config = dict(
    arch='convformer',
    model='masked image model',
    dataset='photos with spoken descriptions (Open Images, Localized Narratives)',
    train_examples=203450,
    image_size=32,
    crop_scale_min=1,
    horizontal_flip=False,
    rotation_deg=10,
    color_jitter=0.1,
    method='simmim',
    mask_ratio=0.75,
    loss='l1',
    norm='layernorm',
    norm_position='pre',
    activation='silu',
    mlp_ratio=4,
    parallel_block=False,
    inner_norm=False,
    drop_path=0.15,
    patch_size=[2, 2],
    depths=[2, 5, 5],
    widths=[96, 192, 384],
    kernel_size=7,
    init='torch_default',
    residual_init='none',
    optimizer='muon',
    muon_scale='spectral',
    lr=0.02,
    momentum=0.95,
    nesterov=False,
    orthogonalizer='newton_schulz_5',
    adamw_lr_other_params=0.00088,
    grad_clip=0.5,
    ema_decay=0.99,
    steps=19900,
    batch_size=128,
    epochs=12.5,
    lr_schedule='cosine',
    final_lr_fraction=0.01,
    warmup_steps=590,
    weight_decay=0.0,
    adamw_weight_decay_other_params=0,
)
Rows from block 4 of a small masked image model, named by matrix and row number. Rows with one number belong to one neuron. Each number is 128 + 24 x the weight over its row's rms, rounded and kept within 0 to 255. All counts start at 0. Numbers have three digits each.
Before each neuron's rows are labels from the 100 images, of 14976, where the neuron reaches its highest value: "top examples" is what is common among them. Only what is clearly more common there than usual is listed. The data: photos with spoken descriptions (Open Images, Localized Narratives).
# fc1: MLP up (model.blocks.4.mlp.fc1.weight, 768x192), inputs 96-191
# fc2: MLP down (model.blocks.4.mlp.fc2.weight, 192x768, transposed), outputs 96-191

top examples: text has "plants"
fc1.484:137121092145155125145156185147094113102153133090143101082103164155140108133109084105115110155152141151170144164105128089118105128165130145117141157123134117139155136154102158142145146097153120181102140110160105096102129129122125104149137131071113060149123140087096120110118078181165112093
fc2.484:138108140059127149106102136124140107152101113120117150162182134156106120118149153115097094084136121157156121140121147068112115126134130120098118113113129118136117092087146127127149153114137076134120121117130170069173146147122160098108093136142155128144141098167116121154117160170127142123

top examples: text has "black"
fc1.182:134135105157125151132158136148142093160164130095164149114121099136135106147102115134151152113139117154129147123111141164126119144114087132130134159170074086129176101086175101127115123167108115112086137126140119163081147105117114135137135168107136112161149100075125128100124131158162126139
fc2.182:106133142128109143113128122100156156128068119151108124138132180185123115130133110150134153134118166100135129104151137160102136149092159137128129154062108119081064127107105131151135139129105129105157132119151175136125154147137132156116102116116135123151137119124110132126152125070130124097

top examples: text has "sky"
fc1.186:117124126158122129161125143153092144159110108148117143147103124098137111150136083107156183140106132175146139130088150101152098129131132099161082145151119193196133094134112112103146157109118184134138086135142110142127094143125119106103130108091123099121129086130146153104139103113190124132
fc2.186:101125081101106140092173096102087197138154151121119119080154126146132138137141114107142148153096137117170090108164136132131150130102160076155140130135117107120126101136115138104119138114148054162121109172129139133152108070140133138088110133154124122111142141119125122158125152174130138167

top examples: text has "wall"; text has "table"
fc1.719:126120149145134098115074132137108092090127119125183175137140105112116093096127154115108190117114127099136154088109121158147144112118125065155129118123137115136128101125136154155140141147105158144130129126107140130112131152125084142162113171176138123122111135142155128089114128092108136154
fc2.719:106141087135135124145191156166126161101118177120059105147085117116147109115135118168109146147151139146139139128147105080122127157154109163076146141076145123149125140135107150117140119115139138163156130140131129141125131116148109120146138124078146170185135098126067127160128138137133183116

top examples: text has "wall"
fc1.107:156144137106148110133085116110116105129137130133118133101151141117093145097109092145193144139087110148105136110134124133113124104158155100102108147123123114162108086082099120125189139136124127128116117173154127132130161120131166108093127115091146102117126148096148119128186102091124123178
fc2.107:105142101124119127094143116097135142128092104124122097177112121126141093115158130114134093100127138140129130112105170111126126142148139161137085132148138125142157129128110137127110141145155094118158124155104104120087157138123142152126134102132147127145123151138109126124123111140103086074

top examples: text has "sky"
fc1.540:120100135150126112143085142120145127129078107167138119065149146146094107101131093137132170157098124181114149136115113132150140102153145110121100142118160106111135139100137092136098095085140155135158124179121081104124170093137155129129176108147149123113108125122094120110143097121168130163
fc2.540:090147147136144167097167140114116128089085137170118134171088138163116146111145115109132124124180145088155131133102147111133098123111116132111149100156135120117125149171101178119130142106117142140132143116124112122093133127120081139092112114124095157166149081151162110142147125129131106127

top examples: text has "black"
fc1.698:162142113124130184137104139134110130128137118123133138125100156121128106144113094146132105102133132131116117127155144148086155079109128098107112145115149149124111111154149118148125099143117133152137100119070126093112079132142091124112114152099173089112125095130124134129141147146148077125
fc2.698:126156125089138094098146164146108149184152123138116108085160168106152096157119091122143125138093147134155075138149113123156161131091151156101135099143122131154109109140145105095115124096096138150145103118159158154128179126140107100113147136127138125077141148099145138106060092121106151152

top examples: text has "sky"
fc1.57:138126098134114146108125082139093126136130106119152142128140116156110102111094095125108125147130108124095140132106112149149166093144141130124109125167116123133088146151161172156173135142115163151155125134137079070114129159169162133100085120101126088126101123143123085110102143111125142116
fc2.57:116088115193129110133158165163112107138116117092148136110141091124154164107125138151105143186130113132087155113131158106149143104094129140119097095116106091090138132109124146104146183117160152123108151129151153143134109106122136118124154112126104150132147099084125135138103147155156127122

top examples: text has "sky"
fc1.168:116139115120162103131110133151126135131089086168111136105092118106156113139100158157160166116135130084137137066149121095133130132107145149142109106165155150194121119145073127137112127119143164103094141120146126121057089114106151129181101142117162151151110132143116121072137158127149120170
fc2.168:128147184112119141128133117136139083121095155173117090166149143142142132119092177095130102141158142110093135149107187099119128154101094113122119092127117115103159123108150179126152085121119071097118167158149160077144148144150109158126158112142117104121104124138126120151109069161128130140

top examples: text has "white"
fc1.24:120090128126083098175115121177106113130103108133126140140132115124141128115102134131104126181123127120138148141141096136157142170115141132177120124096115092159161114133134111121122121126160138150112106121143093104113118127104191136112112123146093120062129108154118109151154116124139107089
fc2.24:100148106137088129112152124126140114107172139160134154116153095120143131140100140150152154141108140122101119129121132097121137105095173113121134165134125123150106135092110110127133159155088117138133115090150159124117121156122131180108117160130112098114157082104136096138149079109085145180

top examples: text has "wall"
fc1.397:175106120141095151107103125134149122112121092125164121131097156168115121138118128112101149126163144108133117118122181117129117082157125117150145110127103112137124125131149140116115120095148168127105125118147113113116136145099112121089143101098137075135152165166139106143119135130133145160
fc2.397:149084113119149112116177141148138143133180154101125131121135109171186114169083139118107118124120141100127116072120094103134140147149144061126146096134126141147102137124134133135137108165130133090111125135119128133110123133131198136123137143182130140142164088133149159107158118119153150105

top examples: text has "white"
fc1.5:096106120093115107146107110123109155117109134136120099106113082117145116113089121192138152143147112159118127152147170156142125133122148128146168151104156145154131105131121119159125127138085103164136087082131171126132145101092123168116120129101145165132139051097154177117128095160144113148
fc2.5:127163114137115095155127110161129146157135144127149120145115106128132120146167143101090037117145101154084133097107121121137115138157109119151137118173140084116148120113179112124166110161104089115129103106121169131096096146165129158134150107095140124132122164151144118127140143110089143121

top examples: text has "black"
fc1.738:135122107078118096182154122114144114124078136143140148176124137143141109100107135128114131119098107141135129137165182128142133166104153155123127134119142147154101128129139123119113153080112108183152143096136114115147129120108088127156099133069136090109117100134143141143157118130150143146
fc2.738:098107134137154118113140121136129175131167152133122159137127150144077142105138133109089110170099055147137111151161111109157143147119152115131103112124162117150124121101145089114114106091154121144095121148118137129103113108091137095115133142119124101121097129181157128137106157128133157109

top examples: text has "wall"
fc1.644:131083126095105177127134138138147188129109163119135089170105122094126091104127139150123108114124095104143138126158156137127161125148131100075103132106135179085128101112140152113113124102114171168149170135137128086156117094185115122109123126137178139154116138135125122119125088152124101099
fc2.644:099123131156103138162124138085098161128087147133140118130121105107115132112101100143102129100131109159107126133134168148143142149115147118135145134074157135106116139143134140072127144144116139114159134160086138102128119150176140125117141140168145145118135116178146132168147124113121116090

top examples: text has "wall"; text has "table"
fc1.663:185128101126068122117103168144133129086136087118095150131151157133083105167130117149110157158114126134069169091138107136117132142104114098141172165121160112160128096171098139087116159132110093122150135122164099155100093146111156132126135131121110187117147113129113149139151089095092108117
fc2.663:131129077136120147106191133116128103098115137173140103151160155132146115164135145073147102155142056148132157101068156143112117147089156133131130126111108137174125113099149090153091163168126131129132137130136130101096158141169125125119138133114117127111173116150104106099121129133130088135

top examples: text has "black"
fc1.368:127104122130082123165155144122092075166142098095157154123101166119122150126151095122115169099180107136098084136124111149173109172167111164137125075119092158155110124140141139122142114136114111149118101101110115116133108139105115092109119121126166155112113137161141094143141149103141081111
fc2.368:148133123150127103114117186148066103130068085099078092135159127134136152146124168104124093145079067122151117119107138161159135170168138130105083168149151081137132127115120128136114160145114138123111127119096160155094108160097139110137083179134160153124120161117109110148091125156051141139

top examples: text has "black"
fc1.259:096120124090135110100112116130124090140119152160136117130107160102151126149127076146155148073145175100146172145121137174155159097133133115129112111136089135131158116133115124138126135146119097160131103145140155100177083101106137110117144156122115153119159099121129142124156081122113133116
fc2.259:097151111146123103112123128125149140122113155082126142154143123155088106098152125077152077153129168106134105156177164183110158147140125129134130109078098096106078165110128118105103149105109132110125169162164159133156153072101127079122152116075133115157115136121134099137125073109115155120

top examples: text has "white"
fc1.716:141107095123083152127090110115100110172145152109140140110089114160121068132148149117090122128141141165146123129149145100175124110089130133138128139163115134132094098130130122123134102167123127147136147152098122140137123117129106141134130130099146163127149130136126126153130115151146137072
fc2.716:143103108107086115161146105107132115085132171140157098170100154160097113161131134102130120154132132100120138090152112131143149106142177156151173115116088109140111167143126159130161189151111113105181106141115111122144139118147160088108113092119096144151149113146110113125091145147127151155

top examples: text has "white"; text has "color"
fc1.355:133142156078088141124116112135131097122142116113080120097160140138157132140158105112127152143098148121143113152196179147109101090121101104116140102113116103108141131163113127138140104122146142125158154095103121147099126102106135122162100099109148160096116144162146083114100159130142118119
fc2.355:093126133148141115110141144123144140154120119129129122146124160131103142127154143130129101142173096182120157123117112119134133154102161135145092144154134181110103108117116169139104159128134131091117106105085149165117137133139120161116171142161081130171119126157134113144138133165113119144

top examples: text has "plants"
fc1.245:161108155124099100117109138125182124129117093085111103136158159194132170119087124112131140154145134135142103130143125147099161123157080102100172128115107152137121094087092133100100111144128161119145152150126129143122104109134094110142108119152154107091137171097129174146097114191123116162
fc2.245:098109125170144166095154146103065115139116164124140124081103136168129097113153107150133126142128123133128148135110148101078143123099169101148098121145150110107138135179148124154123140107137150134111167138152113122112119161105106139126173158126129141152103153150099127138117097113109074089

top examples: text has "black"
fc1.263:109130149145076132090100126169097126133154125150189135124136127096161116087133120100120157123131119148055128148139111136151114155141153150132138132126134122125126103124130128137138158164124067121166137152121080097139124125117122166149088148135177153146115140148137149129136090143110100121
fc2.263:123112153136058125164101110106121133154088115137136147166137123118150165166102153142145158145139133150117127158106127144133157136098141100148153082149158124104099156111108114112135164151057126132140136136138151121146085097141144134129147139132118153129127081125140109156096100130107144113

top examples: text has "wall"
fc1.697:154125112143113150154095131126139155100173095143112161152089178124102144143153130152156093113096122168090151087112132191105124134131116113158117140135127097160152073122133132087104135149163111127109108125130121113116107093125139105150121147097114134127133129179047150102127115174091084092
fc2.697:130128097122169143100123126126122108118089099141141100124128170116105099177108131090114124128137125111094100115049121143118149154139165063136112135152144116142154161100113103143070128130149121126105124137129102137137127086097155138145157161129108124143117110151145141126194130153156142130

top examples: text has "sky"
fc1.571:152137125122122138144117097174110096110102107091127070124180120135124126146096114155166086105130099115106137146113167138148121122123134120095158151167124117128094142086127130129106112143121094128197102120180117113128128192090148113147120123147133124176186095177149113122088098110108134106
fc2.571:205098126130161142083124145128107109109113127117125122110159162185107045180146110137110177130144114086125122145142096122119116112101143127088085144172156153123144137151104143114115147145110099093131141101165101139137137158099114147133075101120174112129085133080091120160143138121127112142

top examples: text has "sky"
fc1.625:159150162135127077104127086143102115134095089141099111107085091146125107120112120147118114117142117121160084116142123143069159137116137104134088117112169122137145140166131118104163163128128137146177124121113121079129128153130137147126083140111163160116115147190108133088156105141174119142
fc2.625:097147155127141128126134142104120141140101133158137129181076128068080102108167151180097127169151134168109108102163132101157095127093150122120141136150117121116107147154128169138125116129111125112134127095100127111108104159100124139155135112159133128132138112113135151113077104121127116109

top examples: text has "wall"
fc1.369:101115140092114114153086124156166116125136166129156120138100127078131101142150125089094125139135096149173128158136127158121134169115114084126128131107113086095166121162117137169135104150129157097131143158134126145146180117146114143108122091098107111133164099183156156133149144125142132135
fc2.369:094096118136094109159162123105151143144153114130130118107158155118156145151141072149112102120081111113165108108128125107167152079128144118115132167128180139093113101130137114128114151174102157107142107139131145111095117142187145137099138086145126154130193107146129134132078142183148117137

top examples: text has "black"
fc1.204:139143138153114137161110078108193118152108137092156146123098162155095113100115149102118139117138153147115117140125150159155110131098126119106144148118111074132145071097141161144135136132143132130140141121137124105168146073149177130158108105111125121080119162137149137120135121116113097131
fc2.204:108173144117143098071114152137118143094115113164112146123124150171118151118126125134126131126178163175172109105109149117112094133092117158158167138143128117120134110118092138130123106102098128145108076162119146169122107161132113088077146118105136150131111154121108113138139141107114144129