A small masked image model, trained from scratch.
Model: arch convformer, norm layernorm, activation silu, patch size [2, 2], widths [96, 192, 384].
Rows from block 5 of a small masked image model, named by matrix and row number. Rows with one number belong to one neuron. Each number is 500 + 40 x the weight over its row's rms, rounded and kept within 0 to 999. All counts start at 0. Numbers have three digits each.
After each neuron's rows are labels from the 100 images, of 14976, where the neuron reaches its highest value: "responds to" is what is common among them. Only what is clearly more common there than usual is listed. The data: photos with spoken descriptions (Open Images, Localized Narratives). In brackets: how many of the 100.
# fc1: MLP up (model.blocks.5.mlp.fc1.weight, 768x192), inputs 96-191
# fc2: MLP down (model.blocks.5.mlp.fc2.weight, 192x768, transposed), outputs 96-191

fc1.511:544429448537488426508533540480567452491495461515503495430484528513449450520474469532462570437525545531445582523522491485583528539481416564544518515466501534529445459499454463546423549495488552556446463482469554449488501546455552516512543515477510530540552513449554494455477499523555502502
fc2.511:470483519472469529584573491517449539556570479504502469445506538510532470474438492454476481509543450467528556519517491535528423498490509473492431481493518529528487487489450574499558528536529465480531507543526510559491571428552540483401439453486400534531513475556487486460558526551518483517
responds to: text has "dark" (29)

fc1.316:479494459483431508507557473507529484470466460546530493515450463518483466498423520504517498470498513496527454511486568501502521477514477488482555546524475457505423511448466514469502498452440514467528552510507526418564547472513447607584504503494469524539470514469467424484479445543527506472
fc2.316:487475513482515552518514466499539518462447546490438507482480489563423500518515538536480510547497548477493496432453540493536524557459414504520554547489517439391456403495485554543558478456517452521471516507492457573537530438509530516403461586572554505547516483479533492496611507426450465434
responds to: text has "grass" (26)

fc1.481:416475434499428510432512503500486519527576529516533486550532530510484499455512510454493484506564451526452574440419524498528477501525504462489503474539465545534506539542534496543542486559436535508539485514545419564534525506517519468418479534511443449509552486485554505568449506488494484484
fc2.481:477475493519549487474476525496462511504409525492525453504531454504476497487535509551473530422415497576516504463566503527506537478522557549480517490522570462417496546439582409538516491499555537489479498541544550568437527541479458511503541455474492498546481474510528456554419505472462557503
responds to: text has "man" (29)

fc1.297:574429482484484544599484483510553484544520584606465495479464586501507476549483492549470471470544508586462486526495464510544518456466443431481494474545486465547493431464543533495580512507465540513493427504538552424469510470471515503540539426504509530500515476567551468544536569462506539512
fc2.297:422531485459465485535536564526497494466556461456572485550440405490534500498465473446506564515520468453517561462551491442460503585479550472528502513469563476559498542430466459510442414470538566528468516485466541554501458419437518443474513497599471619498478474481444459527440502463544416489
responds to: text has "white" (28)

fc1.395:489534466544552485585486430484546538515508502558489478571446468546516496473501488480568464596490544514577487475516482543507545510481527465533508471595515457549535523485505491522468485454484538484534554490545494489519475556541473527498524562496524485547478476463489562507539524489541455470
fc2.395:520499518515442460539521579522520557541473522450496491454471503532487543543538526445518480514525479444490584531519495473558494473561477492501463500547486540466531465514467465467488554495475438468560417443596463496588545467397467478475564469543498463531514575493446495511498509459540515525
responds to: text has "dark" (28)

fc1.393:496571523505473470439506472570561490480550501494482519550433577524504492448492517491503477442493458452496494441559554501501536511489508457515552562456500471475529515518394541504447528436523412520428541506514430514497492562520512473507555493555471551513513568446525486551555427569525499483
fc2.393:512468481478450538529487441504479511511429493529543508456519453508462501461519520570465438531460514545520458519481513493513419453436424477482417563522569567450518512493520539504512587450481508477601471514565511522519496586533528560446494431465485493483545509521480477494471594517468549521
responds to: text has "plants" (27)

fc1.347:488504479534471551486528517513471474489481519460604472477467539500568529442466486463568537543494532428522513522487594535498522537541478478494526522532491472482483453442441529468598520519497508540484532494579459527514487534547473462464488458446551517559434498464448473497435550576509492577
fc2.347:511537471435501513465454548442509497545495496491519509487482541533442553508495549480504492557547528543487502469506474528519538480600516462445498394530468497486499534512504500476519574483491448524465436509538522579487511459520562551537457534547395525573457501512437394489485429496448521568
responds to: text has "plants" (26)

fc1.305:476497545474488509545521427477465488455457506568533476437474512415555432523468470470490487580482505422506541521449533495406530573557470516490515492491455519462574503549532487545590543469487515506507609570404476465487483596473515554563486489485594486432524507520553470427503494504570491455
fc2.305:509487489556531489538498498566521500498527552450483503486456564472502486545566437485543575463456479527536477481486475482490484418550538577480472490537456486451472492439478472491506481463504495411434422452538459575535492565547615523521483504479487508493470521513470562488488378539557551514
responds to: text has "trees" (54); text has "plants" (27)

fc1.13:497410484486444546574506430387417517497511502506500517523395505532405476546492478487486518518563497463587460516584571460508534513518487489542437416520507520500486483509459489563501434582544511530437454471462486542481527565471506538517482590493537481571534453560522550444508536481534521520
fc2.13:495408502484513527548507438544473559465445482430499496424575530495554541470493532477545504589500578448486485491451541445481474485464451458589472555482459480503530489439474535435516578509450465532519508451407484507501536496558462432467487456458440492553495516456480462564526439555459534474
responds to: text has "wall" (51)

fc1.577:576509547451483592475442500507542441517556529472532487526534508495524503441472550460509488481532539502480417520521535390479493461570462532482505446444461497521517493476421461523515496576438506505500541420514439481504561528486452514477507491478479488443480488537531554517452465594455484490
fc2.577:495532439444450488526583490500533546513514483482569491540486485528438484565500489507511487473498481530462564462446505559525448466519523444510504478503470453468486441553533521438532514491526531468469522525537594464465569516497489546439452429456475424564441444447501435570539456540500505534
responds to: text has "plants" (28)

fc1.454:472469492462492564561541460488532509524495484496493517477513566506472431557481546493515537535516549512499550514517491573548494435515608520512431527509548532485524418500485507458494574506502478459436436530486499458429533519428547518478502523465510485487519462505470532419503438487515432498
fc2.454:464601524465551440536543555452566484483514511570534527437493547524486497517486502567459522521454513431460498470543513534529524473484535472488477514520465491482406527477511451490503455513448502538534501471475472497508538502509417546542519526509513500510493522461475539464534487462475493516
responds to: text has "front" (29)

fc1.440:502570531520507462513516583432461505504485528461464437466489478442544488553462531457493454517466505532492465495473456543434536465496449509618524517574517463494432461522498564484428513537455555558478542491477538510519472514493524530508481443470547529529545411476481446462518495486504417484
fc2.440:462527512576587453483541526449472447528488475472508482497524496535505495517506524520506469477565505531552536466488477497478423486509475514429496464484485538536561508490507499450568565428550499531517512563449492498482543528492495546520485457467445608462529517510523519498499526575474457548
responds to: text has "dark" (30); text has "man" (30)

fc1.431:480502485519475399499538531509483522474477482477505502544490535435513485478346508538531452507550469520506530516547507536514524529525457479497547481488490499513510544496484486466562553467539548511446480453503530469504496534544494510511423463534447514447528507474531492456520628462466471463
fc2.431:507505569540598431512512467558484497496479492512543533569471521541483505566506492476499506476441542542447425489407542485470536514503458489481504473521538477440576536419500500489511494489517465437495454504519537408461547444573503471578564429547521500519523500472436549489434489557533460525
responds to: text has "black" (25)

fc1.404:481459570433575506492489517518433511511501539438560560506533519493527404448443479461485519525527516457474526544481542535360527482536513479517472549538498473476490453477586453481514523525547514594524494486438525516482490534439496469498594452494426423534538481481494539550439520449515515522
fc2.404:481488492439511470531513511508490496482474524443514552470489508514487476484543482542546482435489507523564499477491523435504550504504503528523503445595524595512447465520522564485462438566534530465517472480514492478471514504564497514525473508540466504422495540476469534500501546478491498490
responds to: text has "trees" (57); text has "grass" (27)

fc1.271:520469498471473492488482539512492532559509539522580442477457548534522493469439472494510465568487501460437457472507473507427445493459520410551520546514420477498474577530521540569500399490492482498467516511530472494500448518514537522464525539556451427560509438452494489498510541496491449525
fc2.271:493524571497516496519458538505522527490472493478515504525480509499492479481465505494471560488576494480537417517517464464548494479559552532510475476476504499430451540438563578518525452514595523441580484512512441584496582498519566505515482507485464509429544482469472447537548502528455470501
responds to: text has "water" (26)

fc1.536:558455446492425521419533514420522459463497482460509506455447552412500461498503459523509492490473501516407527523548513454469525460506543521468475460522540433514419566432457481502476496524535587472519497539464498479558453477546482472480518445543509472479478539501527485469527499443430522479
fc2.536:539472543471582565552465466500447512501503542535527612546511454547510547553529520479450438448542496458548481479476542503492461480478479500486513517520396439512534493497492536563518535558449447510501511511522503407437502514515457541478453523468437484514501503473476493582537460504522576493
responds to: text has "sky" (50)

fc1.699:483510504454456488494474513458577503458436531520531527474492477509563448495466480456419478565515485442506463470502623495516538520597513479544456472545533540548535465513475511507517459517504534578442514501480480463496545499536442476531450499450538492518468573503526516536513462590530525473
fc2.699:509546477504464515498514501476510509492514527528487550516511530492523430412452464499491508431509476493572501490468441511465452452446459516519488522502463500492545540521401461470446545490476416522519519472545516534490536508553484460524549506557462484485468572519479471415477524491542454434
responds to: text has "trees" (58); text has "sky" (53)

fc1.234:499447504505498484578474546497476460538538546484568470547499498477473492465522473508509504523536556451516551506509464522418555481438581499458531522459461449523567432520481452542513530460517477476498519552546499504459495452510448477552484497457469489547420460624468513393544376537514555501
fc2.234:405462530453472515506425409458581432484427485465492416560471523509513464561472529452550517489565537463452497519514544452521540533506491557560478531532476487426522507486546487485541490506501470443506522489528445443508536541577430504412562523462533449503476488546502464516497491476490491481
responds to: text has "plants" (26)

fc1.264:520524509507463512545487515588545469466488480530448443608539442497501540541479458451509511532560481455548513569479488486556480467521493522514504450481436510501534460554461510548480445431449512567550523540520481520453507479412480480468374486516531470551527500564540441508501508529553535571
fc2.264:404462496511479525431434559483499524517504424461506556420498469501530478471501528557465455457446550508453496477541519518501496469520519526467552468486496473470468556497527471460526449527545496413532531514442472472474546455459553609468506449555478535491583511482479510578444580561469504424
responds to: text has "wearing" (31)

fc1.99:557465526526476536585462504493441576468556506583457448533535561478484531515409476500486521465505473569522562557407477527502485555497469509516513530501426519510442530505508558496522552484489570585544449449462448516502480520561417564542490504523517465439406457484524554494553520464492512495
fc2.99:563522561504492457503585452516523484519419520503468520483463516527460517443470493481502447415464522497476446550532512513428400549446486527521416441536482499511585533480460486431522520571491476434526477481473532537454530531523580461489522465521444592515549496500499457539449497457464545505
responds to: text has "dark" (30); text has "lights" (29)

fc1.287:576525491529465503521503465518459463471475488553477461457570500512502514444486503425435532485474542519553586552493552574535495458586535542532517550473456436452484511534449552536476568500477500555546602537514463490535575467497486570505454461483441457469474450405457545526426481505418526490
fc2.287:420532503540553535508546506499551512421487549507433519500529482522486526494511518487528469511628470464433590512477573474471479482441496519478498542467464474484443470444555496518495571526501418498493530489464476475511406512516485515486465475518507520519540504552522501481500477448433521465
responds to: text has "plants" (27)

fc1.179:544542521550547439503505541460516484427518476473491472480476449473477522505520553533529512506491500521563435482490536503480500534445457473474496513503562460534513473428486503483499492493501491563449502493501562450464557540462530532489516529544446574490447395465487541565430499512478473468
fc2.179:539547448438480487609513535544460532512498503555482536464576489475474455406508578548507497490480531494465478561480458548438495496536535455438424518560454541555553482538479497570482482465431495466473520523502443506462470523449533480534551431573538587449572562517500516411518490535500456536
responds to: text has "dark" (30)

fc1.206:529507467514466472450426531505457515469568495460480519514494438514497401507521515525527545463439523586493498453535455502502506425490473459493512543514538473559473531491489487519490470453551456488440477519555459464485429510549565542480453538452560533468467500469457450428512441556539503463
fc2.206:568456526478488497532522503470569489522526553522543481455540518490514520410472454556574510526549468491501529561508482450551508522506497553423507449495510507537487553461495536517471475461460436470511489451538532485535430519495456481446444503549440430554601449513519401511457563470465500496
responds to: text has "sky" (70); text has "trees" (65); text has "grass" (26)

fc1.4:543471498483467506466532527475502443476470536503547523490486483410549557488498480455600532509527532475542482536516465576593471540511542555518486500495482504454481528549450433551437528499459514580467538528405508479477484510485552456480465534498470489481602473434483499489543494486489431455
fc2.4:504469498520542512548524513453462495515563431559525486523522560592538488506438522555526552522490442514532523400549521416483492450527452529488471557517561553431518464500482548504516513532511495505463546529511449540461479458465549471551400469488508507483465561509519546499488516529476511504
responds to: text has "white" (33)

fc1.250:540503488502489486533555490523482553519536546536486505525490569479493493554478515530482490543431530481528530522546435535485478511505432521437463481466481476555486519569491523552530418433549434531477492544471458488453491477485455486563467532479592496497444515479475522422528512499524510468
fc2.250:532503496563436463500484543493476408569444536464435474515441512449550444436530517551510482528483461474518453492483496527486492488463561478532439503542498552519496505533554553513524541528489513492463481429471472513533532479566507468461579496511470582562553479522454513541478483530472512492
responds to: text has "dark" (27)

fc1.268:464453501510461520542485451506474476481483548515554445476505500527450514499464513498513526498478510501500513543496522511559420572516546454512420504526481470488428546545473454561506477485428464507442474484520556477530432500491474468532501459559611446436521515531484527543496470576556459569
fc2.268:482521572544535503437524530508475445470522552433494371569506483492560501489587496511534444513512430536471485441431517486462532521538492498508506387444544509514464475514558592436468438521446421490532521494482538464568496545521530507539562504406485568517499476507471416515486568509485498532
responds to: text has "white" (32); text has "color" (32)

fc1.587:558606400530502514557492532507467555523551416566511470531430484432514525479487473493470527504513496514529493501494484462471502539504491552471487457512495512503454473478435506519519552496502549565509504468558567476469416537514466498565473535472490518528447441507448568440466496475553512433
fc2.587:500526538470503516516589525600445490478526558473518480497494472464477468522529537485496542569505473469482499556429484481505487481587497438440495519454458477512498525469519496462516473564506456466490534546526548561533558502582494463419518462504462529489539535445537505524563570482492513509
responds to: text has "dark" (35)

fc1.5:518510515560464492521472488503530594505474447375485458519499522417518472541523490451513500481464475548532518527562506510556482531494464515507497543497457473381499463543471512492479465507481473528524471510506440580485504499535471535440423523505471533485484515488432563462594576562465464507
fc2.5:404438502542505578519527534503464582447519412499532549534483461477588514488564483451475518513513463479470495505517527564523436577463501498462480451477513545473462474437490505547521514428538513484482484506456467555496464476501527482387464489489513496536483496512497504575521487471457471481
responds to: text has "which" (26)

fc1.358:493510409513511483513527550460440504515567481461494483471507473584525529530482580455520480472537506420513463455505489537454524553514527488502561556479472489539524598474514486567524505420462464559488602533506378506520500554517460549543463514493498538400513527492467491487544426440490494543
fc2.358:495459416479418428477473503455501553444470582482498539539485479524416405459545433468535428501466512544521506493524506480457457456521504484439518522542502487454498478491495536518498545574542523397499495545492510492517544456456515473471516529449544519480487538484490471517455486472497496474
responds to: text has "trees" (58); text has "grass" (28)

fc1.590:482532553487440515448488431502519503509621495459492488539516516576572514553483464582477469524477478491484543425574561525524469494411508528487529467532450452495526522458497557531520469471499443473442516437549510413492522495565505514490470498574482507493512400488447512456446517524470505476
fc2.590:515481440517509491542532492540574517491505537493520551501536541463495467449483459434477498499484533611530468544487466503464469489480497496504426462493495414533456457474408553467480499475466436519527493522527427488463506550448534571501511450532472510485516502524516445444520419530578512543
responds to: text has "plants" (25)

fc1.755:428582443521459531564502505494532528507500469491490500468495501512471511464498493443535476496499499505485516458536522514489436466457503555519485601437458424521551583515517481512473437467489548539488509437520524402512454597561542495453446544553444526533476547476529494470571525479509486472
fc2.755:522547485518491520567580442508490529492499480542505582570509484507538557486421509495505412496490537552491481521485454556533484439547472489442538516567439550521497463592461506578494473450517530544540513438490548481507516423499471514501481500499550479492469596405479464490450431497475512454
responds to: text has "sky" (82); text has "trees" (58)

fc1.421:540452484472517506543548511513503493472514563516532437493465527485441505487537510528551572568512488527563490427498402478481546542521482524474493429533483501473456482443494425520520470426480506405485521487505521424538481512373441503581506435476516493413417482402491589442543519523491415497
fc2.421:475472451501540525489460464585468444420423436514445519579534548467425495540505546483488437487476473450508522562520482555592475542467482507528476554524574564418552442526436495533478441533502436503515456546493575503543559467522461423504500511480452539474438466517538498520530537493523587526
responds to: text has "water" (25)

fc1.544:515498471420478440455475506548449502545531459556566547535498530519535549501488392530480517486560525559497444487466514555486453525508508490522492519500479492488522498448406525483447542487466454497490513557518487489475551528481508531486462473449437508464559508482436575398564501491504409490
fc2.544:461497498506506479473481538479482413510514414534505434515437500460419457448494539570548468442411516516482546529491511467439562520583472541504468452511444514449494527472534528489463500493528457441472494508558464526557494447505484489503524504522485571464572512514489537551458588455529517444
responds to: text has "wall" (46)

fc1.123:473520540459441593499553475507491509447495463545390450439539461462438457487512565448531451499543545513618619500496512514473474540433482558482542485500449490498472508463510503553519557486540471477533502485472483455497523517371505486477506529471501477478489527541564549537484510507497501500
fc2.123:496517517440470576480488500452488494551518495461521534557480528557501534470536546551459513530509478428456605545484498577492438519534560453529534482507525521544510476465439535546558522500499487436500422435584489501509497482530426540483517521533439510470446474542519517456526545497490490475
responds to: text has "black" (25)

fc1.563:515513439431456489517503557450452481433529446475499513482510477443539479445545513544479495498541566478530475551568516556468579543491542512475445507466542532517562544428475438500422581537485459526522550518532474479475494467487523484491435525474480547506563439524508548415518580524499471576
fc2.563:543490417488629521569487531503528458491487519580491529498489470532474428467478530518523409485491499461425599487476521450489486436522420499524516530541535425431483527518505513544509495405476504497482509453542505583522475508529464439469429475504535538507517539557450559557486475461483440568
responds to: text has "wall" (42)

fc1.446:519506509507532454557565516518473462443552457410499479501510513418548473539469494420514513479490498462405537522536544588449509525459487446488528500438493550497556514571483617530470449547472514528534469466544472434547438505507395502546482535444435488441457513559420517491574418548526524480
fc2.446:489437451535480398511514409510521520508434483496469540497519477523476507540494438575603541432516494529467485535479531504510513483456555492575500471527501506439498442523559475546472438494463521460502528444496539485532544462510549476502467472477448521465510571480449478524491504551505502444
responds to: text has "grass" (25)

fc1.666:505467538544513462487494493474550456544468451498490457499490547442516550529417466446462546527431462528523532523486463509527447560494519564526434456479528475470497471449426537494576491555500512508506472490510500459447436565455503503578523537508518427542536481554477552403533559475531488477
fc2.666:488460543460482542487495425541500494460519548462453515564529578449530457529406529469490475511548594434471523606532575551487501574521530518474443460491450454464526493528527521427475552418495449492522477534483503512508549442511518448505527537484538507530457478430516450537516446534480495523
responds to: text has "sky" (53)

fc1.360:498415508474493520421519474487409557463551527473584506575527474459547586394523568483538513523431536474490517486526423524525529406519473509545509473496522517502470523483504574560414495466499432464435514502559468494511495436500479484521488542477500528483542520487439453573516427489542431475
fc2.360:510494527483497483493469481485450458473519539455560596489493487525455486476532469554552427481429510469480517444525521544448464492492391540512530512479534506468524562470436526483470431473494452475546564468476490524408526490490487537526512518486505483472535523510449496532434540525442532514
responds to: text has "trees" (78); text has "sky" (51); text has "plants" (26)